Rows from block 0 of the decoder of a small masked image model, named by matrix and row number. Rows with one number belong to one neuron. Each number is 128 + 24 x the weight over its row's rms, rounded and kept within 0 to 255. All counts start at 0. Numbers have three digits each. After the name is the row's rms in percent of the matrix's.
Before each neuron's rows are labels from the 100 images, of 14976, where the neuron reaches its highest value: "strongest on" is what is common among them. Only what is clearly more common there than usual is listed. The data: photos with spoken descriptions (Open Images, Localized Narratives). In brackets: how many of the 100.
# fc1: MLP up (decoder.0.mlp.fc1.weight, 768x192), inputs 0-191
# fc2: MLP down (decoder.0.mlp.fc2.weight, 192x768, transposed), outputs 0-191

strongest on: text has "holding" (36); text has "man" (28)
fc1.764 113:115118139145143138145121161098123113144192148131119113118110080116121096141183112148132108164122144145132101165099129122145153100148131142142151103144106122149130111103134153112167147139155149105125148152134163096130181112148157124116094120147135111149110100170089093083084059121129069119144111135082117125113135128128153082084132095139133142126094118147148155141124154175089131090154099162138116150127191127106124126144097133093121114099115101114150101126115187147127139169142133146158148117137114118122135156140129117110140107147160177148103122084141134122104127146108138112
fc2.764 119:148109170107148147130115103117120094109086163150124159161113101125127164097173151144171137121132117102147108132147126117135134105115123120134123146183147124138140155121096126090120076126133088111126132121151113148122074115158116130119179090084141103155117114093118138120110140125100087110091137131139131137108129165126131105136103130158117102136126143167055132152103123113143144177137164149158090152162104127108085158133100091141129092116110122124121126133133106131100146170141131170138128113106166158106147119140175136173153138126133147125135147104106123059165124148143165089

strongest on: text has "text" (27)
fc1.465 113:133113147147081097134124142146154131133110135125096161143152118128127052097118105131100142113141097135163117114079069119094105110097089105133151141121113126128132155119125143133150145155057100111096154099090127161139145121147092131131157131169110130093135122113144127093104147150128168189149143132126111132120142131094139119157168151142147113143135124170185124094145115147136115169129125136099158092110108139159151157122169122110144118111145141129137126144142111104137159108142129123098133101150130151159172140116146072174106133143123127176136122141133117089110117090183110119
fc2.465 108:161101171159113112086118149096117130088133116147109132148165116156081095105129153142097160153152120109161127174132112128115136106084080115155112147101134116147064117116128120113096115129145117117125124110120137142091166120148128091129127145144138119089134120059084149130131151126144181135156116125112148142109106127128127123135142143151087126101144143094185109094151118158179155148155105111127152173128119154153125191135135127100124120094113135123150144137096122137157170091126070134123154106082130137144150147115119091140145154103110137169112140125145106174121143122118123129

strongest on: text has "sky" (52)
fc1.108 095:169121089118171088152166127129137122163154130144064133130130090151120192140113084117121121108143121150114117153144165091138126104105115146111152146113105149129130136176149126139137129111152147077155149093145042086104157161102122112114133120136167147134112105117125107143164117111151132165147161122112126192103141143135092114111167116133124137081148119150119146127150150131127126099141117080094104158127154156110122136128133122173111118157146104130111117112145116139147152102148148126102126140111194138106135125116116143136091135121115123163122139126134116071162086114129149120
fc2.108 094:090153132115118142124125137127111162140100140150155110111109123116102110088108126138125120100067097100137132156151146150126104123112163137142111149123152116138122115099143131157103130126133155135135136126081114133140144101127118137114111076102102154119150128131093197185151148144125144132146129098116140114098132106133171132128130081134129129143129109117131137091103152168131141104154140126124176120133135065136171130127123133103113117125109125167147173117046162172137145131108124134141095087126164101152130143131141109109072156163130119077092183147125169106106141152161168130

strongest on: text has "wall" (40)
fc1.704 115:110127128150140146107135129165126169123149134152160188148107134109133170145129150115152093119132138143162112159103112155124126104148102110124141110164116138183133148140127145083118093123102126105051144131128153094124130105108112137132128092127134138116098132149142147138115078140101112105141172128128142121093169176173147122105147087116154139110147176144138165115139134121173133087124091130074150150119101106127113120099130105148098115129135110148142107106100147105155121120113135122084092083148131113107098133168081148127155136113130091142059164135105105152151128124152119100
fc2.704 091:129165131117137119130158126108150105109126083111119141137105120123146142121099110129120128138100111107107086145120134119109174125138135124108142163154089122090169111101145104118190133142138117107140138135076131107132146151146140117145159128147097155103177141109099141135140157196131090140089147129138126112103161125135091154123129188117149164161133126135130136132126094151140153156102092103126127140116153104078148111148135146078144105128123130127111157123099121191119086151151122145097185129083115133070144145082150095145112117163139095145115115144148115101141107145141143185

strongest on: text has "people" (54)
fc1.619 114:108131138136143130086133141098154104135081167119121152143155068091108140152119090171113130140115125116110154132130126143136140123167157158150101126152145120144125127116127132132118121137127129154107128182133122153123112149133152128107099077139154167132130110121170104171120103134092116126129121123152130152101087155145108145087122145148162097093123116108153143139113128134095164142104189136146141135104093139179126097128101114134100160154110051156145124164145110167123110113124131132145070096160108129094142141097118152108136119138112118155111122134155089156074164156077141101
fc2.619 123:110145142144132182143110146101139131149117096149124158167135119101144119129149094132091109135121168174149126085126135098143143138161119133109097098109155128090110133108104112132108121093189116103181161107145116137134129132121108108143168116155073139150071110127145081142160142134095086141106153142107146095097159153144158130105126150121155100081101124106114107123119105129153094117097101097074112154110144139170121147135153139162123180164130119122104096129146157178132138135146130139164105114140110129127141124133114157151137110114132161087138111133145163117097130135088127175

strongest on: text has "plants" (33)
fc1.667 085:117135105119127152112135098117170143140142092101126147109157100143167114160161113145096117091175095116154127075118115152134060110145108148111117160114136122129133147099091074107096082121142087114158121130133127156134134122103097119121141145173105097165139137067133098137146119097121121129156121132109119123175156135127145135140100134133125139157150119099136175161112135156146135152144141162159135104127110090195151157145183101142137130142124097099177137142089181125130097131119121100159133152132147141112151120131155109087087132133142110123137136133125154104121140089120123096
fc2.667 108:126097125156159103129123121075097064114099151124123124162121185133117115123169158119108103172123100142126145192124140117066168171157104114135163111127151133128116090142104158124139111137104121111129132158150168148137159112140126112077123162120144125132155145172145087112123128114109145139111145131156138147116170113104119082102135138096110154144102136140104143182155142095113123133143107099152125123117132138090094103135109142124083123095156124156114107130132113173084140121103130160159138136076118124130148133172146122156153173144103142091116132109113131153088130124112132139

strongest on: text has "building" (27)
fc1.687 125:100137116120153155103137095102161122116139164140117137160162155139089199120142139144141137120152112177097118114152163130099149151131094135146076099146152135084131135169117088123115157147118161133119106152150139099126161150135158143140135174135143144102119143156111111142146093066118172136142152146150075121128114112166123097130150137129081109093123080124150166120097131084130130100121106123164095137103146083157129116125097136108150117179125126133128111138125149122094149141138128130145104117136086132139128155085116138086139140106126150105112115093116100117153152134194122135
fc2.687 146:084087140121112169114117145087122125093110135131152134062096145134107123140084106128143120109132145165173167165145115149149115148108149154111094119116113162117184121138117140111136157165110142092165121108134109141152145151127133147105099143076134150084109105149120119142109151093137153167137143136140146082113083120117149129105132127177125075136137057165113139168153103153125114150124138098147106136103133143155172107138122134141120177142136147146115134113141135097157162156157127132164142094109136107123098129120152132101136144141123114130109121073119169108117143106132102087

strongest on: text has "wall" (45)
fc1.481 093:139102101174115127092125120081133131068109132076133135146122134170173133101142150135156116136123129144140114150118111132103133121120092128067144186171123132153167135141103192085109109122134107134123125128105124139122096084159099135112131112156127098106104074123165160107113118126116096107091110116129144127138134123117105113164125117146140116101159148181129070123124143109119131115176182119162090140117146129069176138139139114155117148133122107170106128125113133155144136141121113101129102106129133098147108139158130106179115165169119155103133147114167128134126124141157121117
fc2.481 090:125148147150155154158108173091113113143112102130151146112147086131141094095130125113133062147128151099108165147137126129131124141161125131097156085142101105112156116133119115160097143155112183131102141111116118125129135131149133110130166123112131122167107148112100074130163096112159109161161118133092139108119114135109107121084115112137124171152126146129128126078179135131148094156079101077106116129120137135153148130090137134139183157098096117100165153127110139152133152136158141157152155145116138113077145114136117126109128074142127155134142101136119111157083141086104114184

strongest on: text has "grass" (44); text has "plants" (34)
fc1.431 098:094140145110121147104135116138158143093151118131074142116128134143174100146138107106132125132127121117124159126176157148172087100132085159125140135085074186140132120188146117136124111115150103141099106106064129111139126083146129107125112128157081140149099154143130085149114112113119131139133167113096097149110122125133156118119145156125163124164132147137133110135118146122146117124132145085092151139116116107153121114116123116136103099142116102166122187091108127138132122134101186115162156113111107150117163093132169125111122169159135145139125146111093150073128172155167130095
fc2.431 082:112147070108155133149129140157134142163160133129124128128149148143077125110162119146111084138165067112108144150114148091156149151126084131141145129164121122169095068142120115139091091122132152095128123137121120064183133145093154122123141161139130110154154120116145132118141141100126166122090111113137141114116164083081152102108138125145129125127162087129112112102090109150163123120102128147146133160141104108108194127114097128156104109147171147108127097166134115149139117159168123103128136122094130158140128151150144105090095105122133137138129095130143129137096147177094145128

strongest on: text has "wearing" (35)
fc1.672 099:124125110141148148144157148106129109107101130146099183126095125103158126116109133129096102159091093087142107109117111113167142115139136119126117184120147139121151164100124165116150120130173124139156142153128131130142133149143150117150103132148114116125180094141100097131090133147089078095129103116143124115128177099116132118152107130171151148172089098122138114132148115127108135144147180071147174131095106129081104120097146129122173114136130113107174137123142118125138126137123117096156120104099084109132127151139158108140201120113076137133087137129158145152112084106137102165
fc2.672 094:162102092132073120135103121167121111122134131123140118125157181127125118135162119135140159166116109145127151213090134132107138139077133141077122093118100131124104141086135126115118110120123098126135099135179102120122134143110142077117129178122157148118125149089136174123156123127170140126117156147128171162099086160116145110100137113089087099175181137145135125148136169133141123093113133133093116110134158109161126156088124086144149141154124107098126087089130111127151146120141160111134148138157149103104114105123122100127087119138134119133160166129118123101117164134107149121

strongest on: text has "plants" (30)
fc1.288 090:142132118148136135096122124133153162087149065137111141087114146170115129160140169101111131132125128107121121111152149111144137105124071103129104137133149118132141111107106113124134110143118134136144138177121156117133135135087150104127117092157107152125124082099138120123150113150118114113137167135118107122105117129104158157168146130141122097139116158113150129158112134161121115159106131127129084109143126127155150160113096145099167154148165138188085159144085127075135111155117132091116144148124120117050134136126187136131141128172148122126139075113111195138173131120136100067
fc2.288 094:112157121127112111106140128117141142128130156105177122123096096089122099115103113110095117159166111117140088160149114116125122092117140111108132099138097151116138114155104153144135123117121126140131171066140126105147135153148118138123135180150182122158154151179163132120129109090149121097101100182117119139129168090108100130095158106078110153112152111152088129130143120106140150085122098108136125108155174127118156119127120140104104161128152132173142113158122102120127130105146130159160134140128124045118115139186101114136149156135174137159124121139116151150081151117127086124

strongest on: text has "white" (29)
fc1.54 112:148127120122083112087132126129126148072118084151155143123121101134164092183151127132153122127140168139115142093108144092147145127189108134156101149126130114115160175152132100122123160144128135119166140179121147143086147127135125154112191109143127148125101117118153120138119097147128147142103141164121143197101150130113090101116139156110160157127144091182147128081101134103115140094105124153124135117115153127154128149121147152133120109148104125146095110089125134141107117073128141126113085096149138123139157114139098138149107101098085108115112134146118121162080133093083120151
fc2.54 102:115122141122139131152133105092078164147143165134164126122105160101131095131129137156116089109171152142175137119172108080146085111092129165163105160127168132113122091129137106132146145086126116120131121163122086158135130149094089132139157132121163139168116083125124115110133119108179073134137108129166171128170147111105145170118142111130129096103127118147134106124122151077130132121152092130124143152113152100113111118122160122102112174137138121098117097113134173150152092143145139146115104146157087117134090135170090164141105115086138159140103084138120107135113151109146116119

strongest on: text has "sky" (62)
fc1.656 089:128146148106135119138134165143140137153131128139125118160141129171155164092093144156113100108144112170108138138119127111115129139169090147129094145110107180120194149130129162129151153173167101156103086121116104163109137102159144148146126071149151091101112128100116132131100123133123099140124172100133145153111087111154098150139114123113170122132119082129144128110131117172105089164117142138084114143061100079114132103084121119133158133114159089160122108135188114139147131139125144087126139102155121154107122152137125129138130144104122084146096147152115154122120141127102107093
fc2.656 083:124102100152150150127129164111150131189132102137134143161123118128097109101148079143109133155139134126080175089119116080102102133127172129114124117111116170182101131106118130105122102144085135115120178124146151136134077148129158129117099143155165100148129090111144100109134109130123168132134128159123092126101117165114110141119100162166110104142160127155158105152163114150129116087101138152126113096116133138103122151101163129154178149148112138148138101068140132146173144164118153140115141120089143110162102105143147111155096149142114135108102120166153123119102167134092097116

strongest on: text has "water" (26)
fc1.205 075:143182199104144132171086109137111149099141122093124139147146122067132162093126119148164155134138139108142126099055134145127134148155120097130075079112121118114123103076147105125169137144099092145126113100169106102096168114125156113117128161114102147116149148119166105134120143143113115118132135188118135121143127150106112145149127122139122131106110146112117126149105143128143108143145110118067129074175111144099122138106118115136103148119108154110102100083127128141101140200131146140114144109145104108136149139129103143116170105114141146096109154165135115157139147135123151122
fc2.205 124:184111100106138113072126122070138119160130103138149145134127130154122124115117154083141147114168082127114153108115110118104104129139124174093121159114134143135118100135150146095129092134114124149147147145115135153130092122116177129132114099161149087130124106146127101141083110143143141176141141126135113127174131135141081136132148091088079113143143116183146123101146161118123099123075148153160119182118154147104120126121118122085137120153099161132128157122102094134130069128123127124105082147114147127150155072144140140162164167125113100124127139074172143127118161130130127129

strongest on: text has "water" (26)
fc1.143 070:091138165124150122161129120149109146134123112107166143150148142097106184102154087131144132124152138119161140097072079140153115140172108118123114068104100087100082081094111100146126139171117139160147149110149120130149119101137144109109133116134097129113142129103128088146135103151109118148133171143106170128150114131125124136151119137150159105127102110169118126132117133139092109132132115140082159093136130111138094161135141123131108177084106173109109093118127108143088148175092168116107119095120147112156130143150100159143165120098135173120134136155120122166163141090138150132
fc2.143 102:115098152156141121102105097085141155144124133153154156124127143137148134129127131113104108125134112120082157104135143108094123110128106128105087159078108174165132114120149171095137120135119136142138129135129152144132118127134144131158149115100176119132127094118130161115135125145099159207138140098109117167177123135151062139121116084082111115118155122149140095105120124118119138095092111173164118155091145177119126127092128126098138118152123158163118153111138107143127077169143084125152123155068147142179133108158087099157125120145129115120127122091152133107142162133153110142

strongest on: text has "wall" (45)
fc1.651 101:132115163155105122110151175124075130120121112122132131129103134125090126150138135147105093119141179182125133130118113128132119126149132134128094134099111128149095135160142145118123161135138127106111141133111143082134154125128120101119125175085164124129162096096087138096099065140118166153161122148150124168116081155117132124121142108112107150151141138152104074140112161102118109065116148172138160147177129129104132128157131104137084095111159083086174111137114131137174141124147150125134108135137124138107122156150127097116080090125156130149152131106187137129082141145144108146
fc2.651 078:121089085071122108123170147131142173155128147131117128166129128149157066108112098101132168109114084128105132112140126157119149153128173146148148122138123145118168145153145109102111141153094128145133126117123108163145136118136132114152153156104157086142138107147136084098082108110130087173145136144134139137122109159154128159118111134122121135145173139164120115117094139105113134170154155099170152124108120139106143120124154105100145109135141131086129148138104079148089118089118134142134061129118135074072098136109136158149091097111166114170166124128120128137118133111164144103

strongest on: text has "wearing" (37); text has "holding" (36); text has "woman" (25)
fc1.355 073:092105108170157137113171149091177145168131108103103137150152124150114118085124110157106160151130145097113141126140128140110164120159147157127161122128137129141155113131116108121093112148107116103159143105147145134128144188147133118086094081126135153130124097186091117107152117160114116170077070150154112092152104171134189137104131126149169149110122125128129102130161141123163121139126145117122125121152126107089108096097117169123115099104139128114123117094085149158131124119114120101104144149139121165114111158126139116145130127088097167116117137095152159092115098164091131149
fc2.355 111:144118148091103124174128137149127133123114110108112166069151089118113122129159163098121144148142146154080120166128104151133108124113127148136075111146136129139170135150084107144131121107111080119148108083108108117168159106075137142152120120146146101125112151104152134159114109148088090143109147088113150111096125138107121146140140149118185124132135124116152117164141191085126172161143105140153099146162116146145153083113156149119172134145153155146087110124110097163140121147079145140132126137133093114144124119108125112151094110117114084154138155091154113118138161121128143163

strongest on: text has "text" (27)
fc1.169 123:116117110130156148142100137160130141139142109118133144111169103105140183119127115122131146161108125149126105101168148142138140136121162123072137149134129153103111114149130127157122159112146145105124087150185110106126144111103112156110137147144156117132111133171111125136155109132110101114129115159114144076094143148125115156136138074105157128124122155094107146135104135148084138069124162126104141113146152147110157136154107111146134119117123133155171091103112138067121126096155165134100085108164122092111151103130144178196126112149119146049141106119122121135162122105079096138
fc2.169 116:122118096147174109131134153136136117128147111107129131183123112151135131136165119112144131101080141117171132117127104159188145109135118132099131080095119144110123113144131115134129125111130155128149159119169128125101105134116152164104124143122158119154132147142158147144154135111123122161134114108119122072134124141125129124133127103139131103110121222160088147154123114146122097112094149128113161135121140101108100102135140090138133121120143126135133107165126101091097103119135158095123166116139110137092159125109170099175125108162083169045156100183128137132132125066110110155

strongest on: text has "black" (27)
fc1.178 101:124137130147102136192125155104132153141151136170182044079155081157158124080155132130120161144181130098147083140128166130145145097124152095135132140159104146131169129136096151140115066147144114131119134095104133098142125140167094149152122171121092166158123130115154108119115160106150114174140108136113132121114120138143118129117156099121080112106138123122114056133164122116138127109104131140102147117151128089124093125162114122129138145117135169131100143144101111109111130131127118140123103137166134119105153087135133141121174138112108129136135102156123102089144121109109117104
fc2.178 089:100109097142172136152117118098136076104078115138079106184108157147077146131127103161191158127133119143173130127098094115115090161133141103112130132161162128166126155133149171112163157101095122129154138158118151144132146127126120151082130073131119121119099127083152123111148132123109126100104136106143166135132143125185142124135132159148108140129180138139150102095178095140132150143090153170169127130125099124110126102114110112091121121124127123151117158115139139145158139124087111118118145080125108131153126119126119127150098147125108093084109107120111136122123133153145173101

strongest on: text has "holding" (37)
fc1.170 113:151150191159072123105134145179108143093137153120141142100106090123136136165121097117118146151129103109109140134120137103136117122085106177121119119143115126095147115138109127116105150136089130151175136096117158121068092169154148139110139081127145137130115131112165106139112144151079140092115160160131114116160152137120138087109126123157125116127182099137153118139209147100128147122107108091079113108134168158135134145096135140120136156131174110120145100125122158097127132131146174096103120114141135161143155103139129122116123149132079134139125176119121129091129113162099121125
fc2.170 102:115125150128111169167090135114092184117119115158142105119113139111145096111082124090143076124147105104142148094179076136139108122101110125104138097168132133144162078116164136139110132077108082171112144153133143115126100130112151131157133095125174119129167097138133146144141130111090158110136084115144119095166117101087124149108109150125109124107108103130126131167095162149146183107152122145138117079134126114132128170136153102121135155117141112097122109141102140133149126135142119187153138172107138125116123166152119122141165135154133104136108115156139130114162141107176089127

strongest on: text has "color" (31); text has "flowers" (26)
fc1.567 116:160098117129167099144118127126107143118154124156135123113154138127115096136138167082155125114172128120139125158134134100114151141171094080141091130173164094116126158104107161125135097088109111110113104178151123118126110131087106131152184146118120185161087106136123162150119140149129140106124118168116164137093172144145105138171143063132169109162108133096103129153145177117101124106121107130111065132097103129119113155144120137134125130126114167153125114095083118120117135093091104140136108147123128105120157130120096109163157121129108146162093150143142130161124115108139104128
fc2.567 092:151139128168149124134138150150134155139098134138129114109123167123125115130165117118127062177109129139094116129106121101156118089151192154140123097161094151142104098116151132165152129122168146128154130159094110141087097098152160125161122075157197169143110099110104134111117130108154083119092127129140135076151097127088173139100127130111101132147138165125149092106115081129125098124128132146096160143090116140124127160141076159103144110118146128122121118113123125146169112114153097105074152136133124128142115111117144146154122122137145168100135144150137112146119152081122137117

strongest on: text has "wearing" (37); text has "man" (34)
fc1.599 102:162142144152112160150155123111117109099134131126119174130096140097126104115147152134099165163159157106121145084101126126102146114089144129108176146086049088136116113189136115094123140177109164115108109160124148146117118130116166118141132121134150107104092136154101131081152119129131167107122151108138131141105113132173137152121164137129115153124096114129138097136107147114092153141149137131165129111112142130163101082135160149098149172109107150119087123137094119141116110099172120173119162114066151136118143107096157160141141124139144118092111157126106122156124110101124163117
fc2.599 125:145153107132168156099095114155140102121097128146084152137166119147148133115121113117118146083064121124145086124116166105087147106115105073143137113148142189160187119115137159123168136181124126140119122173125135153093114134121127122157152158137128095109119165157136121140155120097117106142142117127110152144141142129146096124088158107160113155150098100156123087183125152120153118128163117138094116107146113125129123084140127175097155146115132124173123132116151127162133124138124059117102146173096139112126112140098160096113120101114113133138103127107088123149138126105128137090

strongest on: text has "grass" (25)
fc1.135 092:127121133129107103102122155147132120131161111128091077122116090147120104109125146131146153148121159100118149101136140124162120102127141107092109131083124151115156100167083123090141149147120165143129134179132084104125141092121156131125139150132124101153099152161159151079126120132095079104119164149095148103127119120152109148160127148147114095138093136108146116110136116148118134178156100112122129127119114107167159121126104137105127131142133126131183129126114122096132136136104149122174129172150155138130120158133155088066129141144136113086096069131121182135166073102169140174
fc2.135 087:100151107111134094130099098151137116161147096125126142130119119110105108154143093086193116145122165143117129102143137141143082141156166117128123136125130140115131084139161141082180053117156116143158109142129123089162158188165121121141150119165129132126131109135128131129109152110106188120136129133098158088124111135103140110125153123110124137109144129133071120109073099104139148107141157157125154179134116137115101127144135164129156139125126126118127082131085125152123098160146099102133171128121146181145114138135129130103095143116136089104152167136093142157113134083117112156

strongest on: text has "people" (45)
fc1.219 104:142112148159131146125121107127143076096098075128177182123186113117112106143120129147077111117123141106122118128135167136097159139161124135127153133120138108112097133129121120111110132084116133123088138171133057129116159156160142123152165106101102118146156104142074106129175161110132130140088119144140130125154129143124128116125109138136111134113123173128127115124139126120105154153134152142120153118104073097145109090151141097148126138136122130156131106127106054109116121136122128100157121143177135125145176124133128128064114171116134166097150143141134131132134166175102075116
fc2.219 074:105184125173155164092073159106148108113124128079167136116178129115143131131111111125121118100082156115126093096114119077121162162154136149101133157140104144141130157125149126124120089135147092111100137161072109114146144158156172135155176115123118138131137141146128105175124114190137110128104123082156125122142113104146095129100113160118121105127071124109117121159136149140098178118119135161142143119112084136171116109097118155153143123121095112115104120112156105148099169150113118115113107127144143158105144097134141157114111123135114144147131107122160114148136118134070157130

strongest on: text has "black" (26)
fc1.9 094:109127135140152109121125116139124139089122173112157113099104109142162137085131154126166176164075152134156131133122131131141115136125144122093105102152110104133119088107141152084094147142077122136101091167162131091149142147093163111112126108158089177133099102134132126110120148174088119112113161150126128140148156146164093129113130152125122120111133141108127095148141115132109173124116135093096131144137131160172154078122106112148141130130136111085151137122149135073105120094125159169155074135131142160137103110117128112142164160141118112152147153148127141080130133161111062140
fc2.9 097:157102142110105165160108108132160144118084145168111175113137107110145116115125116122121126153143141119175138100172110101177122152142052127130120131135157155106128144094135115144162166116184120167098149113148151111182113150125146132156169092162087124114150109140111105125144145100119130130130143120111152113147099080130102122097101099128119153120147104086071120120148157123125119098105168110135154124164128136127094110082094139130114118107122136155114098096105151184126116145109126120135154161147153080131138139136125140132177136126100117134127114154080123136114140104141091155

strongest on: text has "black" (29)
fc1.136 097:137089118147122139105145100082113084156049137100163141115124162120111163106130136130111134119152125182134129152123138135159121153156082140138147112126161164077119129123140089156117182123134116099112126117135161130122111153135123151159154110158101129124161154056104132119192130150102101106114136112148126127177100136117148134133144091132105167145120147085130142088111153135113140168124162142166152117140101137138140135076151117107108123140102135157150169110100114154110098107128128120171118173089139108095144119108120095129146106120120111141112118120129129169120153142137094112
fc2.136 106:123135109094151158133129151176115190129164117129129082152126096168113088111131128129129131132166135079117084128135097168074133060117176108097100107163089141120082118113109123101127075134149156156111150124118111128122108138126128101097137114124147130102076120152125148158117124117160156176138111158120129157103131138153128161120098102113149143134179098110107149116106088116165106124123101121119161159142130148101149181123107140152130152121149102116145123168116134096155141116146112133112152117162146087127149113165171118115107119108160127120153153114138115163126135113148136109

strongest on: text has "text" (27)
fc1.521 094:134102109171137144110128130111140152095141120128122134146163140168155138130176139086179121150135145116148124133090075141126122138153150139073178156165113106134129117133091147099118163118136095148174081110121147102131123120138114092130111134125065098147121156093109168079119139103141116135089147103120143170123103136109116091117113137110087107125131111139139094122150169091123098159104141138116114115113131142122162120151153132162062129133138129142139153101147112111115141089122122140127110112129154129165122146170107119103128137105163152126150136132116111107080191183140139152
fc2.521 090:167122128125138075136140115127154117140112132122171073145173136116101165116112121110108114129142110101182112118118108123109140137148147117146108092139124098113113103152114096135102143110141161134104127167115103144100113150152122112129117152128120140102117147113145097124181122127141113184115119139115152142136143098180104130140105113133194157095138151136106133114166128139089117106124165084105147137088167158161082140141147149090127150124129108091155122118169106160151060151124177134085136146109155084124108161106117150134100135130124155165143113098115121147135118132087112167

strongest on: text has "black" (27)
fc1.475 103:123116151094122129076091118165133154149120095125155143115102130152127116149109091167155130166090109115143164141123098140148076125144111104123119140111154116107159130115120119139121119101121118173112108119134163120122124104120110102184113106126174103144110141139085133080120143141065134130131124168178119090143126112154144110106124134135131133178151142138116129172134142105110110131159141118134121157146108098153119102154123201103084137120100091130126098119142097122094096143141133120171148109113147141157169138128163134106140160115143155111141160100128090148089161105164080102
fc2.475 091:128140124154164164185144128119138120151094109115095144141106180110127128142114174088134146115123104218123128130152122145153112156146127094163162123104112104130136174130148111128142105105103176109078050104072095126149170157131118104102110107150133149089131142116108115127128131116105129106106153148111120127121124156121114154115106116121094157114143152116181148124146151106120106116110118112175148128146128136108067170125144110110104161102124107143173099128132121155106149125140115090125154128102139170144123129111098104123140118118089108155124130123141143138094147136153148143

strongest on: text has "water" (31)
fc1.217 105:108140134125117174126156144165118082079154138141117119073120125145094153114129120140104093123091145070132127143188141117139120098145144157086163098149149165117114106151102162135114103165156118177123130127092113094150117145135122150155120115143135181159122105111111068133113112139084123128136130130104101121099124125163135077107154102115143121163105086133160091130137115115115114125103110106101145129101107127173168084116123186118105161100135118138191111136118116162131130150171138103152117137161155142146118153142142142147130160123105109133141108095140115140113123147128136135
fc2.217 103:090143123086149109099118130143122094094182130117124119190124143182110123094132119098114130137106152114168135099149158124154112102142094087120204131118150192151082126111116154074133125144144121117143108114118135131139133163090089110122173116137138160128136107107128110157140123109106141122108136141161136137115128129179141102135146130150117116120156117115123103157111103100145136146156188164130152131152099082138138123102114113125150168127150141111125099113092142174120128141139131118110118090097091120121117194097166128129126118100110140109123155118108112088131119159161154137

strongest on: text has "text" (31)
fc1.269 080:146150137140093154114179168125134148151075112118134088141161134118137146126126106166145085140143171153125131113171099123121125161176113151114128123137121165109082125142164122114139112119129113127145103119140098129122126121094120152107083108120114082119121144156109094142101123127107100163094172051116145158111154113128105110153169115147118139116112112116120165134127145155161127145158133116124119135140105103124127105117097178114119125138140151136146124163130111141170125149116132110160098070130092141141094144078129161202086136106166110162158148102123127154113136106114147104
fc2.269 100:166180120117133143168117102123125109141141167103113110154115189072138132118136161111147104126124137160122144113145126131101133121084140097098142154125158097113106145144122157153129168143134166097123132114122132131122090088106123067140119143111124165110105158154151119119127126142119107119145102140143141075115107130124112137134055186166128084127116133129116141114161140069126139148145145146155151076150131153142159155141136150146130130131100112102125117093096153093136125151160120097092164131104170090112143132164125151103137134121144092094087136120166165113125103146116156128

strongest on: text has "grass" (28)
fc1.115 097:162141139120154097147131136132140098152149138143156104106133094107103130132123149115120082080136156111157095126130109106121132143130084107148135176140144101136133128114151135061104125133103176140103081166107108116142127194108129149097110103111123134127132103059118101133158145119051144134155122145142148187121122125167152152138114135184162091115159116086104124143127113131137120125130150119107134158123112149130142127114117135107128187122201107140126138134136123108148127154113129139114135167152097168093138098131144104139119109119137124092117132141125120124142156073104143102
fc2.115 102:151141141154130142143109135144111134158122127097135100164083135127113116088152106117167115148120103147117146155127154152157136122125163136091119142133127113153085088120114085132138172152158117120159134140139136157107131131120129124143128109143087192136068134103136142099148146133125123101137130086167167087133077128116159152088140121132121161126154120163159115150098113128139136140112157146109140152110112115097141152152090185111116093106099126101133106137171144143128101147116116096106151144126142104129090101093144135107168139174143117065128144150119097143124076077124079135

strongest on: text has "wearing" (38); text has "woman" (34); text has "man" (32)
fc1.121 127:160083169139065137182147121128123119120162151126107172172116104126107163092119171146150154130141160157121125089145159143109165139115133115109111120144081126166142146119115142106135125112137128101098139122171136129121080160108129151085113123133176145100131155096110112116119148154107116097147101139154131158137144173125137134134126135133155099150132137136135101110169131140137121129114109148144117140151128147110138117072120100113115129118133143117121107168141086125126122128169153154163108117079122111095143109082116112124181114133118101089074127093084116157079101165086120134
fc2.121 127:127106148139138164168116097133128147139133145122111142165113134084096152129106130148147133122131143155144124131122157173112135162122139139107138141151076110154114085124111129121143119115139112111096124124154160071147147140099122143130142127158113123107122162132111067120117139100098135151119116134145121087095190146119090115138181084125108120138136092122167082130105129124118104092136112113138134122112147150092170127078157131082124139098159140163151143124111130183123153186138160156131158101097126145146113150099114106152190104115153130096118139083086121123093121174121129135